{
  "num_experts": 32,
  "patch_size": [4, 4],
  "layers": 6,
  "positions": "learned",
  "muon_scale": "match_rms_adamw",
  "lr": 0.0066
}
Rows from block 3 of a small self-supervised image encoder, named by matrix and row number. Rows with one number within an expert belong to one neuron, the router's apart. Each number is 500 + 40 x the weight over its row's rms, rounded and kept within 0 to 999. All counts start at 0. Numbers have three digits each. After the name is the row's rms in percent of the matrix's.
Before each expert's rows are labels from the 100 images, of 14976, where the router gives the expert most weight on average: "strongest on" is what is common among them; "patch colour" is the nearest of a few named colours to the mean colour under the peak. Only what is clearly more common there than usual is listed. The data: telescope images of galaxies (Galaxy Zoo DECaLS).
# router: slot weights (model.blocks.3.mlp.router.weight, 64x192, trained with AdamW), inputs 64-127
# gate: expert gate (model.blocks.3.mlp.gate, 32x96x192), inputs 64-127
# up: expert up (model.blocks.3.mlp.up, 32x96x192), inputs 64-127
# down: expert down (model.blocks.3.mlp.down, 32x192x96, transposed), outputs 64-127

# expert 26
strongest on: shape: featured or disk
patch colour: brown
router.52 098:548590453528528488504514466468516525407467486474433408503492485555468439509500513519455505444440517487436515523506521438499432495566496520431489525599578512527456451412475534510524479515464523
router.53 096:485458591467512511539441541565512496602487490481473487496488481532496469502411493424498560471513503564535503454521506467489467481459503472477498511506545578481491495473534510545486512526495552
gate.7 077:510475492571515484524475517497527443499595528499516502480490408547443409549453477523477524575511490491491587600567529507570428426576483513533480457484507441500471523471548472458499543534514542
up.7 095:480449518443439511447504508477495544554481581477475512502522426446513513507487520570473542586481541419445533520486579526474489546506481558486594557600505536516508522495489484494510548536545457
down.7 086:527447517444494560465532477550533461547429488477504521539515404489481513504481475526582544465538499461426520542510489445510504447498453474470451497557446532557507511513505537436549476549528450
gate.8 116:503491544499554505459449535475409491537515546506573519497536487488493511464436488482565515428521482487454459525472463471528506481436512483613459539541581533583513513459557548490469509475540499
up.8 100:488504553562499563526473500479420510522541518539604518484476487444539543509484558524499500466483466457461479479513472491530504455463528531469486472549547535460459550456504533511460489471475496
down.8 107:441522484504456534544504513479483503539538463550490486551471494525475543539505466424506427495491504525474475476494430491529490553440448450525455539518562486454475450453469456479501524477489558
gate.9 108:512444527478443521495441467565519432460500499439518539472530438481446466496520504496512517529502523540434449459507432496501433518444500487524502503534535554544458493472483526539469504502494500
up.9 121:458495491516483518471495455516519567471450477484495496470499484440474445551489545529388454504508494508467574546507438553537521495516501505497494494437533555524507491494529514487515518496451480
down.9 109:453533558503491501487467492511573572525491431488481514477495428519455507564484530539566435521490502419559514490516555553529491532527449471435482461523552525357511448456515499459535513413470491
gate.10 100:505482456561452540495450473484481513538550505491509513550523566488481554461492508537475526539558448452497428542553407484533489486464556424498477469501450435482475431495477579487495456495530454
up.10 101:555506560574521465516453485504512495553538448492534493586478494518543502412537497566469467503509497495538468486435435448464445486583489450507552468558518450552522465538416501457552453452446479
down.10 107:493517421463531465472500559512479510449528544466523512465502504547507476464473466505524455507450486522447542534466587552454508531485530482492544626511518488592482483551479407525477508511537531
gate.11 079:515431524491417513490536506447515477500462482559584510438472470574489521514504459492511509506508461462495520491494461543525493431551544553480518555526478480470454523458422529461459566577514449
up.11 091:472465486463567451516482467471485509517498517503534453550577494496522530502537482492552473488545498515493477459577508488410494475476483419509530490494492542484502491526459568494480507481575577
down.11 081:571534490513499470554487418444476487486572479530458471497491460470475555502497464456540497542508586470482572445519498454509441500420506449529591470497559457529461490541515536508516433495467565
gate.12 117:432459510506457502471523512485551443457398531532439585516514471514480454458542449504545505488496506503536527489485501515542495537571428511491534468481444506517531459512581444550526491588435479
up.12 110:467520478522513498486501466453539504502584505491509449550474483543503455496544423492490492538507508435473485481560529557484524477512454480514502500513535528424434500481503579507512511442563546
down.12 094:530529549530523575468509521516512486440515479530556458556485431526475425497494464539524529500533585510439492486439515564557571506440513460466446433415569524450483515514389466564537511477470500
gate.13 090:486508498516485521521429428511404459514408568473446521465465587540536478509433506504464371519439465543503456427513482497485555494518500502502483437457522453496461504518507444433446479489508424
up.13 100:386504450522534437546467536557525493530480523540466471536460452435521434487529504530420565565501532418504509496458565578515435512536465498453559488492491508472480551471479448450521548556537601
down.13 103:504462502524523487514458527483572520504495543486516479498543491502536533469502540441456434520424433456490574497469476577452516387476492528495576492422380518510546463472454476459510524509439463
gate.14 116:565486450457457473443530531501531443512497556491454473599503539414510540519527522537455468503474487456438514453514472507533475523493545449530456602464453599540556562479521454493508602498489425
up.14 101:435481506572529490399527510470550455491453478427485455462444520513473495490533508470521496572477544492510473562507451467515560463450447519498458457523366506521488508459487531513555504509549555
down.14 104:565464485487523463433466508517550478528514590461540449524500490502523528482469540484551445501482533404530443610507462456540482522574556476524476487504442533451542491549436443438469522478547492
gate.15 107:487496435551492494496504511538452494456536525483501385455476541512472474528486547501459484472523541469501427513440521533510555456518535537536512567548474531532465590419507455547458498524512483
up.15 109:454507504513486511490515481487491540476486467522471512509553477469513512517499517552414535565542417522468575591531505501548459493493489516458522474531476542429481508562469489473509540502512472
down.15 112:520497525537514524477434485514542620457521435486477496506445463543539605601532547476463548479475457481575578499521521437501502504525501506518545439504473520464508476518502526416580536417527454
gate.16 099:542469585506489447510444444570447502607462529572530539455491495483523511487497447509531490442482428533492515470519500491538429490524541492529440525445398524475524550384549529540448539574538473
up.16 111:466453471523425440532498534579516551460431460461483424587529511472433573499492499410482479473514482491603509507540543477469504459549520496465598546491493500464501445568498510501533507375472492
down.16 102:487496425514475496511542537519476471520471549479473433476509532471458490428438465520473470523528442499520422539551539497434610448454515474464579475513495611500498525519445435545464533454560502
gate.17 115:456464492457463502494485522458536496480485473467484533507550470457530475519482480467507536598469489488485519494538467459508522536539514557508485534485506510562565462534609581499474501551541520
up.17 106:516470432476481539505511477522402512469466442530497538479480549568533466457486539425494556545498511472541483485537490530499520496566498479425573542509559445502502454540605544476510505485518505
down.17 111:488530527411509605496500525459477500548538559498494504510562500533526494550461523498440550419521473626434545509519527453466509498507505508497549501466406547521556464516519489564462510527552556
gate.18 102:461562506503440484553497448494491538483462499516520599520536512482531483514480450481460475492476494570485439547515502601426456463478493461556521481462446530464490465484470461440513575541549513
up.18 094:519495488480510505545448446510478558513552498533463519516430522526587516531504516479551499544486521550491505440529516518537503554467509474435512442458452433481446566547443571485533498544543522
down.18 089:501495514540534519470490532543458465521491527515523484462467486475484469551526561539505463501534522537511518409501428400520538529552509467493518447501397407523491502454499493510560531535535522
gate.19 101:458482569526502438417540503461505459487429517469589529549493524446474522561519473495487496536469378487560541513462477466489486488488489468571420524519513534458418534475465508570484530425491535
up.19 097:510489444533527524454540484481477468465530542566545503467593497591440455523485443555540495532515547483560473481563504509463501396493442490527502511505546510512509500470531501492522503542506506
down.19 101:538470460536479495466542518536506425488534528570555497464471459480431456522504497558511472504522489500531554584488529485462482455451431595540497466494481511451537499524506565481470513505524497
gate.20 082:573496496485457506492455530465438498490537430492503501537613481474528428392464497464490446509442539507579425509500438489451547504503532572539598512516512560555522448491540474497468557477544456
up.20 087:537517475562456546441547546422493433485559479509487392496491475525504432459474525561506466512521494495513477566546548525512443494452526522493449430544505440541533551509531527497469564528540521
down.20 085:427523553496589459390517544556472473466452506511520517538534432518607530492501513474466477456443476534439566495579555512438520551442531525511446512503545451438483521433457497479464482494492546
gate.21 114:449497529519464475476497473540526459466557477458521501443489509487463495532420513459581494425481462493487548590541455467491498510488466518485473514557509568436490445458489559529552546523529499
up.21 106:526510543525504501564522480518467507449573487500565496489475475551461535525431505530548508515540508499459522621481510468549481552431470497517521475531549549487515433480479555470512463518498445
down.21 103:437464487472526507475528507511421495518486414527438553453489571511423475539505468599466500564509453470398538529422448476513469427482464527505465536484518489517465448460513489490534484534563458

# expert 20
strongest on: shape: star or artifact
patch colour: brown
router.40 089:563489524432526450479493510479533451512431473507496445541515490437512434496482447490511519553534498505524511451565435544491512516501496515457554490485461529497535526486519533467468475516473441
router.41 075:536543573452534541545481543466455512503538479468486475509495473469438518554480526444596502521484493521489500557511493487528490474522484538530509478512541513535476396495496524526492422524492522
gate.7 095:570497507438590492472506494440529485514471484540459514498599531501530467416503487504548496499457469507475450572520456517483511492457428477584530508476527511532548484485468519491423519511529502
up.7 087:500477524480484510508515592498574519526464475538526512581503435530528492502524520462487554519484419463487487516439536454569449531462482481499471520561477463506472505516455467538510560486506510
down.7 085:526504551462536552511497526581493470465524526526572531611524515488511418466440446536436492453488459528402526435477526516526504483489508467482535495496454514553467473407476417537515561547526462
gate.8 087:517475471527474550557499533455520458475479486493543575604548510466441481464443455503456491540532548482528548554523464502519512508560456475445496510472528490552564524487538484541513524429447461
up.8 087:469471526482458481482506470489534517484505468543463511485516468564500472533486436497522456511583476552543462462527522459408487482537537505493520533471474518529492441468527484531435465571517518
down.8 089:437509484484542479541471516563512562488478494515524464528474525522445529477527472475435463478470549525522441469506465482541488509574409491513539495436442559519486499514547514506531459399474502
gate.9 099:463472411466495476534517490525464456494500430587537468556517543539475511532502476502507522467462518489507498530484544482527428538502496498519559457504474516447561480522603540506558440523504489
up.9 107:545500556501504501491488548480527553475505524483543529527468504545472487427533515503496499570494455558516506469451473487539509525450482480503525551424438521506511514525434515514500461471435520
down.9 112:528511556505445457462513536532461527506456521486512525468480618511495502510462526464502474513512521500579481440502516543527454467398604531564492491597445461446517561510441529462591565436486455
gate.10 109:520538459538524468468530541483367521552526455582530539514485495496435460542506514471597435537511507459464471494537414516561535432460460507516503514475598510522483562554530502509528481481507560
up.10 100:488473514455473526571482464491523584530532522455516532493481532469538450512446452437458496567516556448531595475472702564453506538534476562432555456520471496478459476530483500567521453502503471
down.10 105:397517507479518541545450521506524469499498432525502448499457458472517528448512511421473477450480468478457495475478449458525488507501430509507465516587503491530548536437528456483527435499459487
gate.11 083:488515501520544550480504473460462481574462454541604513427542566514436494527432473587499471443529473447483471532454479548507472470593538416538499562457589481459538481484477472543496462568488492
up.11 095:508532543431576505536523460439515513509510546461549518512519517408559562477505489483477471560542514504565428455475564482529520539397594464572479431567448463490470540556528570494531531467489510
down.11 094:498505561439491515534537491389465454566443554497495568534494495498538477451485477486489596467420534467452486416495462529503482565478495424559540476489496489538505608517495536481497548511438519
gate.12 121:545501563490521467530574510509402542548482484540526435411476442590499417437541430474483502503478449490505487433501530538483524471548503515488525490414526504488448504526569511494505498511543561
up.12 120:431570514536490498412531473521494468524589434513456511446516459506483489509479521475494481498549424492485501494558504509469555495536472457546524491514455526515548446477574460436457478561549495
down.12 110:500556490572527470484486439513485438528467501559417466480456448500499572528490604489488456469514474486563501482538518503526521484530472473484500472426520539458532481501529500550489510502492578
gate.13 157:454490538516513540526494562544488513503502484477514497510474436527535536548458604501482446533538464507508483439536462488575490434531524453549453502552506449486501507533519453497460493417479493
up.13 153:475478544501531539546495536487454532475499430497504490513491418543538476528430577483482490530539473569505505445532461450576499410512526410526480510532579463481476468530543468458480492431488518
down.13 150:542532482473520557521526499506540514483506434538484524462491522542506546493464552494513512469458561527479512483511440436576460554546444516546521451486498488469525486502567522457557456480512496
gate.14 085:474493521464442494500515407523502508494510537517428519463518536562511492521494540535485488545504437553429442432383474511474490516553505539499520542457439496520532531511476450605444495501551518
up.14 088:529454474571546521557509459571533470431508519485511565574408541450504538479518544506533491530499577503503521556457460464548452521538452554439483486581571507503462501449456479505535493519537546
down.14 088:487538528523464454496580546465473457497444469452471496498559489406531466431434509492473487547561537543424475523504505488501460462539496526461527522550475486481450477504492507510486516561456481
gate.15 112:439465536555494521602505534589512501462515472480529440497403529554504534464480523387480558467484431510490584456501499506482509514481494495488529429420511459530491503488546498505549511471519537
up.15 110:552500500522521507487517439554554429433451508465606520501521485479515470518496500571510502529517544495537563600423491477535430485466536505554523525568553453504506529542468476435526514495473454
down.15 110:464440452499478459515499504503476475535509463422557586487501477478473456480457518534483512546534494487434546546423514544502503478485486551488501523505508473537508552496553458431503531614549474
gate.16 086:541453501575444504479482457527451515541507510507524531501570496496447418515459554478561507550559487503523514504503400504486480497553501462554453468485494473500501553490598583435500528467571453
up.16 111:518555526503520466498494480498499539517527538486552505480562490438535494569442476437488534457550495444559538534502502480511516471449490478498512418542433564533465456528442544483579533458532508
down.16 105:485502523526540493486483569477456490478461460519525541504519530441451457417427421500481479468512521465443450506499479503464455433441465545556531488539505495544463503497480531491500473488486536
gate.17 084:411517508477557508495523468508523504561477473499453551485504530610480473568521455495522462506488455527410516517519542528490496413467486472492561501465471495528466510536494487526507478468550471
up.17 097:528535516486553538468513496528511542562443500583496506478540472496532487558538524491555485555518486572426459486528460449544487501510506452493472500466476425502410455456519536530472518566545514
down.17 097:533581504507429545526566506594543498493504487479538557412508502589485455591520492508466507544560571574415438496559487420507453521526471552471432499470415452479496494561540507491418457487511546
gate.18 090:384473425468532526483493512470526466545482514522499504464470445498490578498476483476443456531486543483555517537521479503533486547526487501505431506552545479544458488478472404533481593484613454
up.18 085:483472510488428506503483466477461535491505497506444490630423467533498620535448596520547485586497487496529453513476489514528520515480514577462502421494607475479547457510529471502456467533514476
down.18 095:518501535504506509477514540467425577477493487489525513482528521500520541519506493422525484613514477505509513542436576487514519492486511514488508468514492466541481423509586405527490511551482493
gate.19 078:465508503511513508437493553454503450540507498513465482474543479583454499431466423504500490451559480474467555486498558468491516491469518525474517513545543487503534464506550540501465522496590529
up.19 084:474486514485587520569474571503448452560496536520518520537422477550525484494455459459597477453490554496511528538576506494452471498458505482515482517505498460474537545525518559528450441483548511
down.19 085:548500512537558461505472497497436488493549505413502433562523479550505504468566464485532569476432555552446446530529477504511509473483499462538524503465531498595473504510468510544494516488548472
gate.20 090:530457466526523491544494502548484451475463455514525496547511499458491470491554556488442463418487444557453561521499517459540482554492522531455508458535562524511619501540549456488500551575483526
up.20 097:487485480506477434529513510499548472497399456503502440489534398509537504539486466553467482432483441573543516590465505471548493471513510422573524440598483576516493496474530477546490475499528469
down.20 097:468468488511533513504459475489500502519486508483520417471473492493485461511562403527402493477494452535482569403508417559466534513514489435550492529478483568501464515496566529557456482555456598
gate.21 099:481530519571520462493512498496455525495431505524528512466463492506495530492567511482433459486557459471456505537444484511533426432542456482548449550536507567506472552496515491492466592531526553
up.21 101:505532541443511448519496494518411494522529552528497482489456458511529468562507459548518586480477483452463539512494511532479465529497485435553444503504504530521461510458492469575464518552479548
down.21 107:483520500515480541511537496507526481510508539557497464516538485584505471482465468467524503427500493586463553479466464494526482494472513489516512551538443529610477447490570543524433456517469519

# expert 5
strongest on: spiral arms: yes
patch colour: brown
router.10 098:477551518487479447502425485526526550547459507413525456493471433485538537490482404577523454520541452497482513401504569492478410458538549420563559500467514529441498554444466474506459437474504463
router.11 091:546534526438485521552556523549557548502555521519488546556537498434539468464479543516496511515480469514412497504547551456445537503460537531487543480486475481598488486461514458515542487508496475
gate.15 152:531552543508478525456488533583532514488557480448479535456540550499525568429511544544496565482519536537468476491542449440459517597579509502471506542392518497537576503457538471482512489519455441
up.15 164:480461489478493492559520447412469518512443511552498500582504459468501440576456428458470454498479524468526544520487552519519493463451496471491523494562459511466416470514466513526504544522514537
down.15 159:499482516523476546466570505505485463460482477458542543516489512478540512432455500518516470568527522483404473519466490552561516453488565543518480549464493409581535532501480504474483553514520472
gate.16 096:453474497580483553444450414560587454500533482517522470579573535435490465526524566515554474470539509433454451493492503541514512512448499508569492418550509479511408491487427468478534531491442515
up.16 106:555439425465578502508515532418546577505508520492500496526575591465459481530470514539419498534489504435486641500523560495443546537487502490439570509465577482480486502582499451482525512515495556
down.16 096:457503487499500505545494528421498504529440523486543521536499492514522538502507483474537587472562499540464482584490468522492406477535434477508525599520424476485511484459548510518541518476518507
gate.17 063:443521469432519498459477521440438508550470504458488484486477555466571549551577524449487499557467504513540521558496434537386476519597428531451565505463465519589536442448472419513481526511510476
up.17 076:544568473580516489498536524419489507454531444539532537490503485450500483500445479502427518461497536504500520544470476487463428498523526513494502568533475469479492482510525545434477543476497502
down.17 070:538486435474441544567514536567531481477500487583540603493475517461521515466435447468449553462505534477469514563474532510551431446514443547492512515479472549528448471523541579460531472585498543
gate.18 176:531522483505486493528482547503470472478474471514460466579500514547485562527543518555556409534498527486541487510504451525473415550530511495511474540527580453455530471513445465494519545480489473
up.18 149:560489536486476475562441538526479487495453454525500516640530510517492527497527533574558453510500531489516454518485430461473409577538521515511469474518579488511546457507443514496509501472466461
down.18 171:464523505493492503526479514551488555466561474539543512559470509531539553524521438511469534557490539501429504464457505556470384561471463498455539564453574468489540490498556487515535483465528447
gate.19 093:477479416506540553544545453497584511554462506495524464480465529515447575471453448516449428418536460456509564536491494521502536504464483529422516473459507482498529400488515497504520474534515532
up.19 091:485457497464532494524488529526560444522474526482531490546496543494486518525522457490584466547514535486488463586518469499504517559501521556463523481504508460498539473463520485533488510588490549
down.19 088:502501513413486461496558467416496452520497462481526452551521516527479463500497494506574513486488542524511448551471447499466544594522514472539515481484570505552571476489474522574459477476478472
gate.20 047:489467516463475500454443466498471442533454547432491500566561469456498372537439470508555545540482459505480436471486464494507523479430535498563480489508426546509491479509524462569538521537535479
up.20 067:485497483492552502571527504487510525466538461507468546472478528525483532419509545438426478505490585444440580507448466561468486576555491544495561537493607507510564560473512493469491517526487557
down.20 060:519559513541560495518502491424508485541491524563447510453482452516572503477415534435544517505560460463516484544478507536580398517463463553505510486564502456494508600544527529463479507447557543
gate.21 064:492492475472544541521491530515494479461517560467468443531584472510566472507458432470433503522451537497536503461455557532555561504451519504513549454515506512483484535474449429486535616536562472
up.21 072:571455479506477454520511435548488496540430565469535524520529544527431420495516494538528528563509576539538464628501489520472538539509539513465488477469512474533513486523555574517465453517465470
down.21 072:552364459465506484533481471425492459467514528449489504471572514546412516476487488535567515494422491505448453566492477470551474562521485466448482508464595509554569469503540466487500469478523412
gate.22 093:500502478504522540521518442469428522544526444569583559473479519477524480495543480541488532482487534504471454512466488559529478479493485424556484579503478492495455457493553488439467539542415488
up.22 089:533496441502528541527494485514433520485527540447491423593483559534482497493505505509525529597545512480503483513511524499524440528481558498509489478453514457473515489581505536469519516501506465
down.22 084:498473533542531545435532527466457486467494491519449527506497485581562479461519499520511463538586407534441491445452430561488492528501492480482482488504565428469477525522450437540437546491486498
gate.23 172:509479506441485442562478420460436462476514502496507484542510478496541484464565443504496548518434525479515478452459508492451441587479508455495568548507568498509435497493476485466484445515505510
up.23 164:547484485508502477501495373460431465459564450487463439527498502539511450461561496536528529482473520486460508452448529512474467543487507495475530506525628494514461478476488496482507483544477483
down.23 171:531434483510507442488483489453535459517512444519461503475510461484432495452506509499572520530522444432660499559515524486526505521508455482466511460477549514498497454467439534451500472538520537
gate.24 094:518483487531479521531490564462408526500490492538514570539580485424505468504459499546488587417510483516502554502555428499502520493508512533511473510495479508533491529450479621521435576485452473
up.24 091:500523525451504522528521519469392490494509488501503568505545496462455492505490512495517540516468531454511582509526472488475461550520496521519484508476513464490492555494527572555467513474500496
down.24 092:442455519579551521470526574500468450487449480471489459542537521480459504481489515444464518523474524457543452548482427569480513504493483503514581481477560513454500481476505403495506474459464534
gate.25 098:493571555497438494468455564575541484536434516518529460496498506512495516571479540577433554498519458539502515485452503503476507481524487493564414524484425470474480517536420533437488528489524556
up.25 100:486547475530438510467476484458476541507479483539517488578475511467518506594522512492561515538520572445571503558554421508473504573444488505482423449509417529447476453480482479538467493459526440
down.25 096:519489471543515562471519528506436487425541459513496458480529485481494465498607562537446527548442453513560469492473412437463627488446520465520466447511552538456485477426525542502475477514481466
gate.26 046:527418463543522543538513457519542485529492516498498476460429499416489530477527479608495527465425497404458506564453515535554517522488561535478482510531458559508502484451553386484468531530502484
up.26 044:500507485507546510565442504557505497512533489538545489564537546464578525548439461520459523470496445483533498463544459452499477508442524543468561477499407489488484475525555557429506460482555505
down.26 040:495566438471566487516511511471452492481498464533487526540529538500533470531566498519508505504462566536491499564471414442521514501481477485542532473524536489512474470506449506475574504541542499
gate.27 120:528529531535559506482508487547503532467550435499481491487582501486493479459574542468438470494483483570437516535457476494490508552453463519448512530420588561527524491494462425494553486505511532
up.27 131:501411469479517537513496532470477503493521442539434447549522517500475476552517476558581518532460515482550447443474519527515506438435497470519479458516495470556530532512547550466476474472529444
down.27 129:553517509525474433446446462564528451489522551487464451498488518589536513417453524560528522513442500502410525484473499589473475431467544541510511547508558481514556558480441490529494491479469488
gate.28 103:500508536434474515526487494540529495513434533516486564511487508468542576617428476432543433474484491478538480366516374518495531445444579499458488521532455498497487471487477493589497513506514539
up.28 078:570546514513510583570515441507474541497513468572540579499462454489500575487475505534481510465484459533415590508486458510560489504442563533385506447437515417445491502464532505542480509549500463
down.28 086:463490483527512465487509490491469513471524462489514555471428466535511446495408514525589515435528443462411542535428529542553476455531487529490506500539531461531466543487584483484482508484508435
gate.29 127:522479454482505488472534478400440539538451472501538533462540611418529416500490513391504543573450527483546477519480428508459533524463472531492598503494519573503496483545540501507531530478583489
up.29 124:460456528515438535501541492523505478512474559506537388470502515491511479566504512419539525479556423498515483454509524541550499449476555441550493521522407464519482531523486482529559520441499453
down.29 136:536457534487509517531489510479462511543513539486539449517523454383490492530466569482529476456477489542563488449500419460440570494467550478518519527498462501494505481484416538532465471506473513

# expert 18
strongest on: shape: featured or disk; edge-on disk: no
patch colour: brown
router.36 114:451526527438491561513457543525472496463505490484521528527543527566502457516502515427498517518427498510417496447519432570516449507507539481482501440491549448518523460523502480586447502547426523
router.37 115:514565510533476454471463485525474531507558430510579497452496491554505594486513455437479413434388514471497500473582541481444486482508443482468530509468562512495551405467431491538491398480426469
gate.7 117:518530444469483543484458561523549533540461500546520525500514503535528500467559479496532453512443474485479538447481432488479503456486469520432487495559491504490503448514423511474552492534444533
up.7 101:456464532523474574456489488515495455401465482522494521491524502502506438553492473502474511485513567523576483597536494460518539460547498439544415461509429507553465497509596466468457461530625515
down.7 105:481429494467496517529466527497550427489500539532498546449526478472471522548505513513493523505470530396496505472532407457522493479556518475585455451523461510409457547470551466468429534520561474
gate.8 100:471525476553511522483483502488538464384513520474450464482500504458460524529487572476488484451504514498513521487579462420484526507533456479468482549455479557533496495519406504429495474556501547
up.8 087:495544582524535491458489472526478546459605492472516476509489402488496478531494550465414479463506494557407451454534488495475413545517525550466466503562561552475501427495497533514486551479518505
down.8 100:420540539499526503490472479474479440425482490535538455504427464545523497483521519498487498478450486508426548435498586507515464526558472546538446579520503507472445559464511519483487531547487540
gate.9 081:502470489488481508418518546522508466492565499529463488523512516517492508525544454589509520498501505489463483456476516534549582466514448509467531461451544542429462476476434560498466487542460480
up.9 090:506517495509565544516464524467425530480538543469518496512481404509450531510529449543506544483493451597420529556479571493541480487434466493462510440528510497560489443499569483541445439496450439
down.9 092:540536557451574489511507462436460495468542477502472499478507490596523498506519506513484551556480476553383543552460552511463489417524489501505528515460467468578494497447560432477463466500520486
gate.10 103:531494545551455567495538475472566536479458556484547504512525522485512548528475543461497466520437475561511481441483495545508577503498502490481566470454412472419465536572439520516562474499478475
up.10 086:508515472536551531566546459513532564529482483516437483456448528472527465528481519429565446495594478484525522438506494578435488497503513530524510498486433459455484512624424558503474478513485546
down.10 091:527479460598481491573498434512484562465530502501488500466447517435467472488463523483524490520508504524532477480431533538441556561408535508557451532485497541450494480515460542529494493470474508
gate.11 099:438528486566498479506581480557481531486533464491493448413480561533517578496468470502478495523492502592448449506519471551532456477476554478560539615380458544489516466493561491540404467488511537
up.11 088:492446552536448567424514509437514476483573517447459553470489539519490440479493551533587540496585495510486449488468542509450535511508486477494468470534559458515590456475492598514478514470518494
down.11 094:499556531518553513414537503510472473423538498499474492520523490455430459446500566501503554491470532505462520506495492485470457548437505532485449484517517485506556540546475604516455472454518494
gate.12 116:419541559442514468447521514495477498481514526454520567592532414525462469479603429572518526551525509467494486481504495522549431487536476461506503521483432514449475539461517502571509508471523572
up.12 096:545480520561533482446576471436488556459555476552506528533479496505492537465545531428481576520448460453517503522496537534500539544509470557462487476517542502427400472527486509577464502551458539
down.12 110:543450443534506453507535522471463509520521543516461442536456522447488480517559473502457531517511485510514485541459556518560543553511494482429555431540517503428470502530500537486500510457557546
gate.13 099:497449471509508487522446474460502516512515451519575471501550479479542539507493491514519526485471478548534416520476470501558504511399520495488455534504542490555454542451512508571538486511537460
up.13 103:514513567519519515447512478527452499517560539416485480481401468466501509518504485483454479445565421513506559546445531513508521482464498530457536468527525544507565440480504495536506510441573479
down.13 104:448537564529578448395525436522450485495431528460475536460537524503496505442541467506435507498507466512446502480541438485489549463440554488548464564572510521562537497480499488461467526457466565
gate.14 093:487475522481494524539474476520516458491532493502472487478537507485499555452475477506444525547512474493438554534547466468549479476519489435523535521514516512496458578472566445554459461481464476
up.14 093:483512499511586517445534493483456479455413530444475471508444482500480570468529518464456489474501442514505485576519512520549479452431496443472423507482531563523472495523550494479472512500441543
down.14 091:505518496510479519486499471456496582489525531462485425480481491541570539583528499502450469461543573504500474528542517542518396406498532457548500445517559525519406516510518527496484469395493504
gate.15 116:506463510424470435520527530468510531534458536512536504533561539424521525432533512494488540491549469496587566456552645530469512481547532513463536565567537479506473489507497473480475555484444494
up.15 109:491525514486494530515462527548505596492498484526510475591565505374544519485543468490403538523559490498498570475492623513519500504467530485441458536531487499545422506494490469505488537591432521
down.15 111:443451531578487471518446465437477491494456480523489474473554455524541497498510501457574538444489438524514448439441472514573500519464512450519472560439523541546486432514521442458455540546473545
gate.16 099:467493475529519524517436451510484522496453495481447430426490532521534478508505438535547497558428469502574597432565463528519529417492497486501520502432470478544488477468521546488523475555488482
up.16 090:491481484510568458525471452486453513521440525470425530440487502531497520450481516480562529523480464546504572432500497527534499508508499454454489430447477492578467541556530436481469486507479527
down.16 090:459516490492543526479543514565499492481512410475437502531539552512480524509504449468489522601556496499470513456523538489469485523524576490464486472554492528447489555505546449553490480444495466
gate.17 101:485531458515526477536449489448482443547496490469478587466475476580477496408524501533478488523512518461448430525496416489481516502497455484550477543500519499470492526537486515476528534549514540
up.17 102:500502427439501469549503469441529433504487522493540518511525455536584456475543498461447474492474528464478511483500537421514463550501489536520485518592602493494564446528499490522479501517468554
down.17 099:471477509526480529521466527484473483504507507612501505516540508512521500480562545482512480501579469486519495518494553549565500493501436426515489522454511465551476491501522484554512453501465571
gate.18 111:509502530523556464619500485512438525572468471512487528485538520457501497484553502463475425501540483480522506435516532488462484416568493517515521515521432465486439442495497476533488550499525582
up.18 108:466437497495473528435477553485489376463483493544526466497487516552448530513471506565492481535531511527532551481500506497551488554513534427558488534506490490527545495476528486544442484480500423
down.18 107:559538523507495517488559509545480435468508509471564510501535509524484462475480535545508444571477578483521540535497519478535518475480449543540511540519463520558502523512526505524459458496449468
gate.19 085:514487492510526467458506477458476547482441532512426499523533502411447510474513556473474507503511513500542519489509517495497528522459499525483510505529524463584473491539502566450533562552495502
up.19 090:489446555620529533471515472575524514457566507481461456438427493561491510509512523428443525435548505519488527518455498554527477466424499500490504571503557518437505436519551392491483434548451549
down.19 087:515536550578483517405517479511457536527515455551471485555510464468420561521500524562451493439496507486454441550466493520528435543398449511486491488473552527447485559559493483508459485463467529
gate.20 095:462572549469501463478477520551539538502462480535541531534459532475493490457503518497549517430550530511530471553428433508405411526483464455561542586549447532446563498551473522522508508436598511
up.20 106:399502582487494459490485535556483490528402559523551500563545481442489542574516504437474462403539491587524526514485492416450498510545457488479525497517523566490496438521518465530497455474484537
down.20 101:528455529540518450462521505498449515432500445478490482472505538456436569483472485481524531540517481539490452553507531498453528503473484483508526505539530532470442449499461445454538520453547446
gate.21 082:474493483549491456542541525526548484471533518536470468496405564507489416418466517528529435485575452466533562467438452513517521537526491515445539521533385553452539525547460501506502486475482551
up.21 086:538519507506540582488463520490514471544534523442492500492539480559524502456492448472569507529514457539543510535481521556446496536474495498519515512523553501492509474509470525413518529542501522
down.21 086:509548494539519576532473490450454469538542445559474478528551437495515464521467493463486480466512484466555508588487508568437490495456486448611524457512528502439550535534450526526507461444540554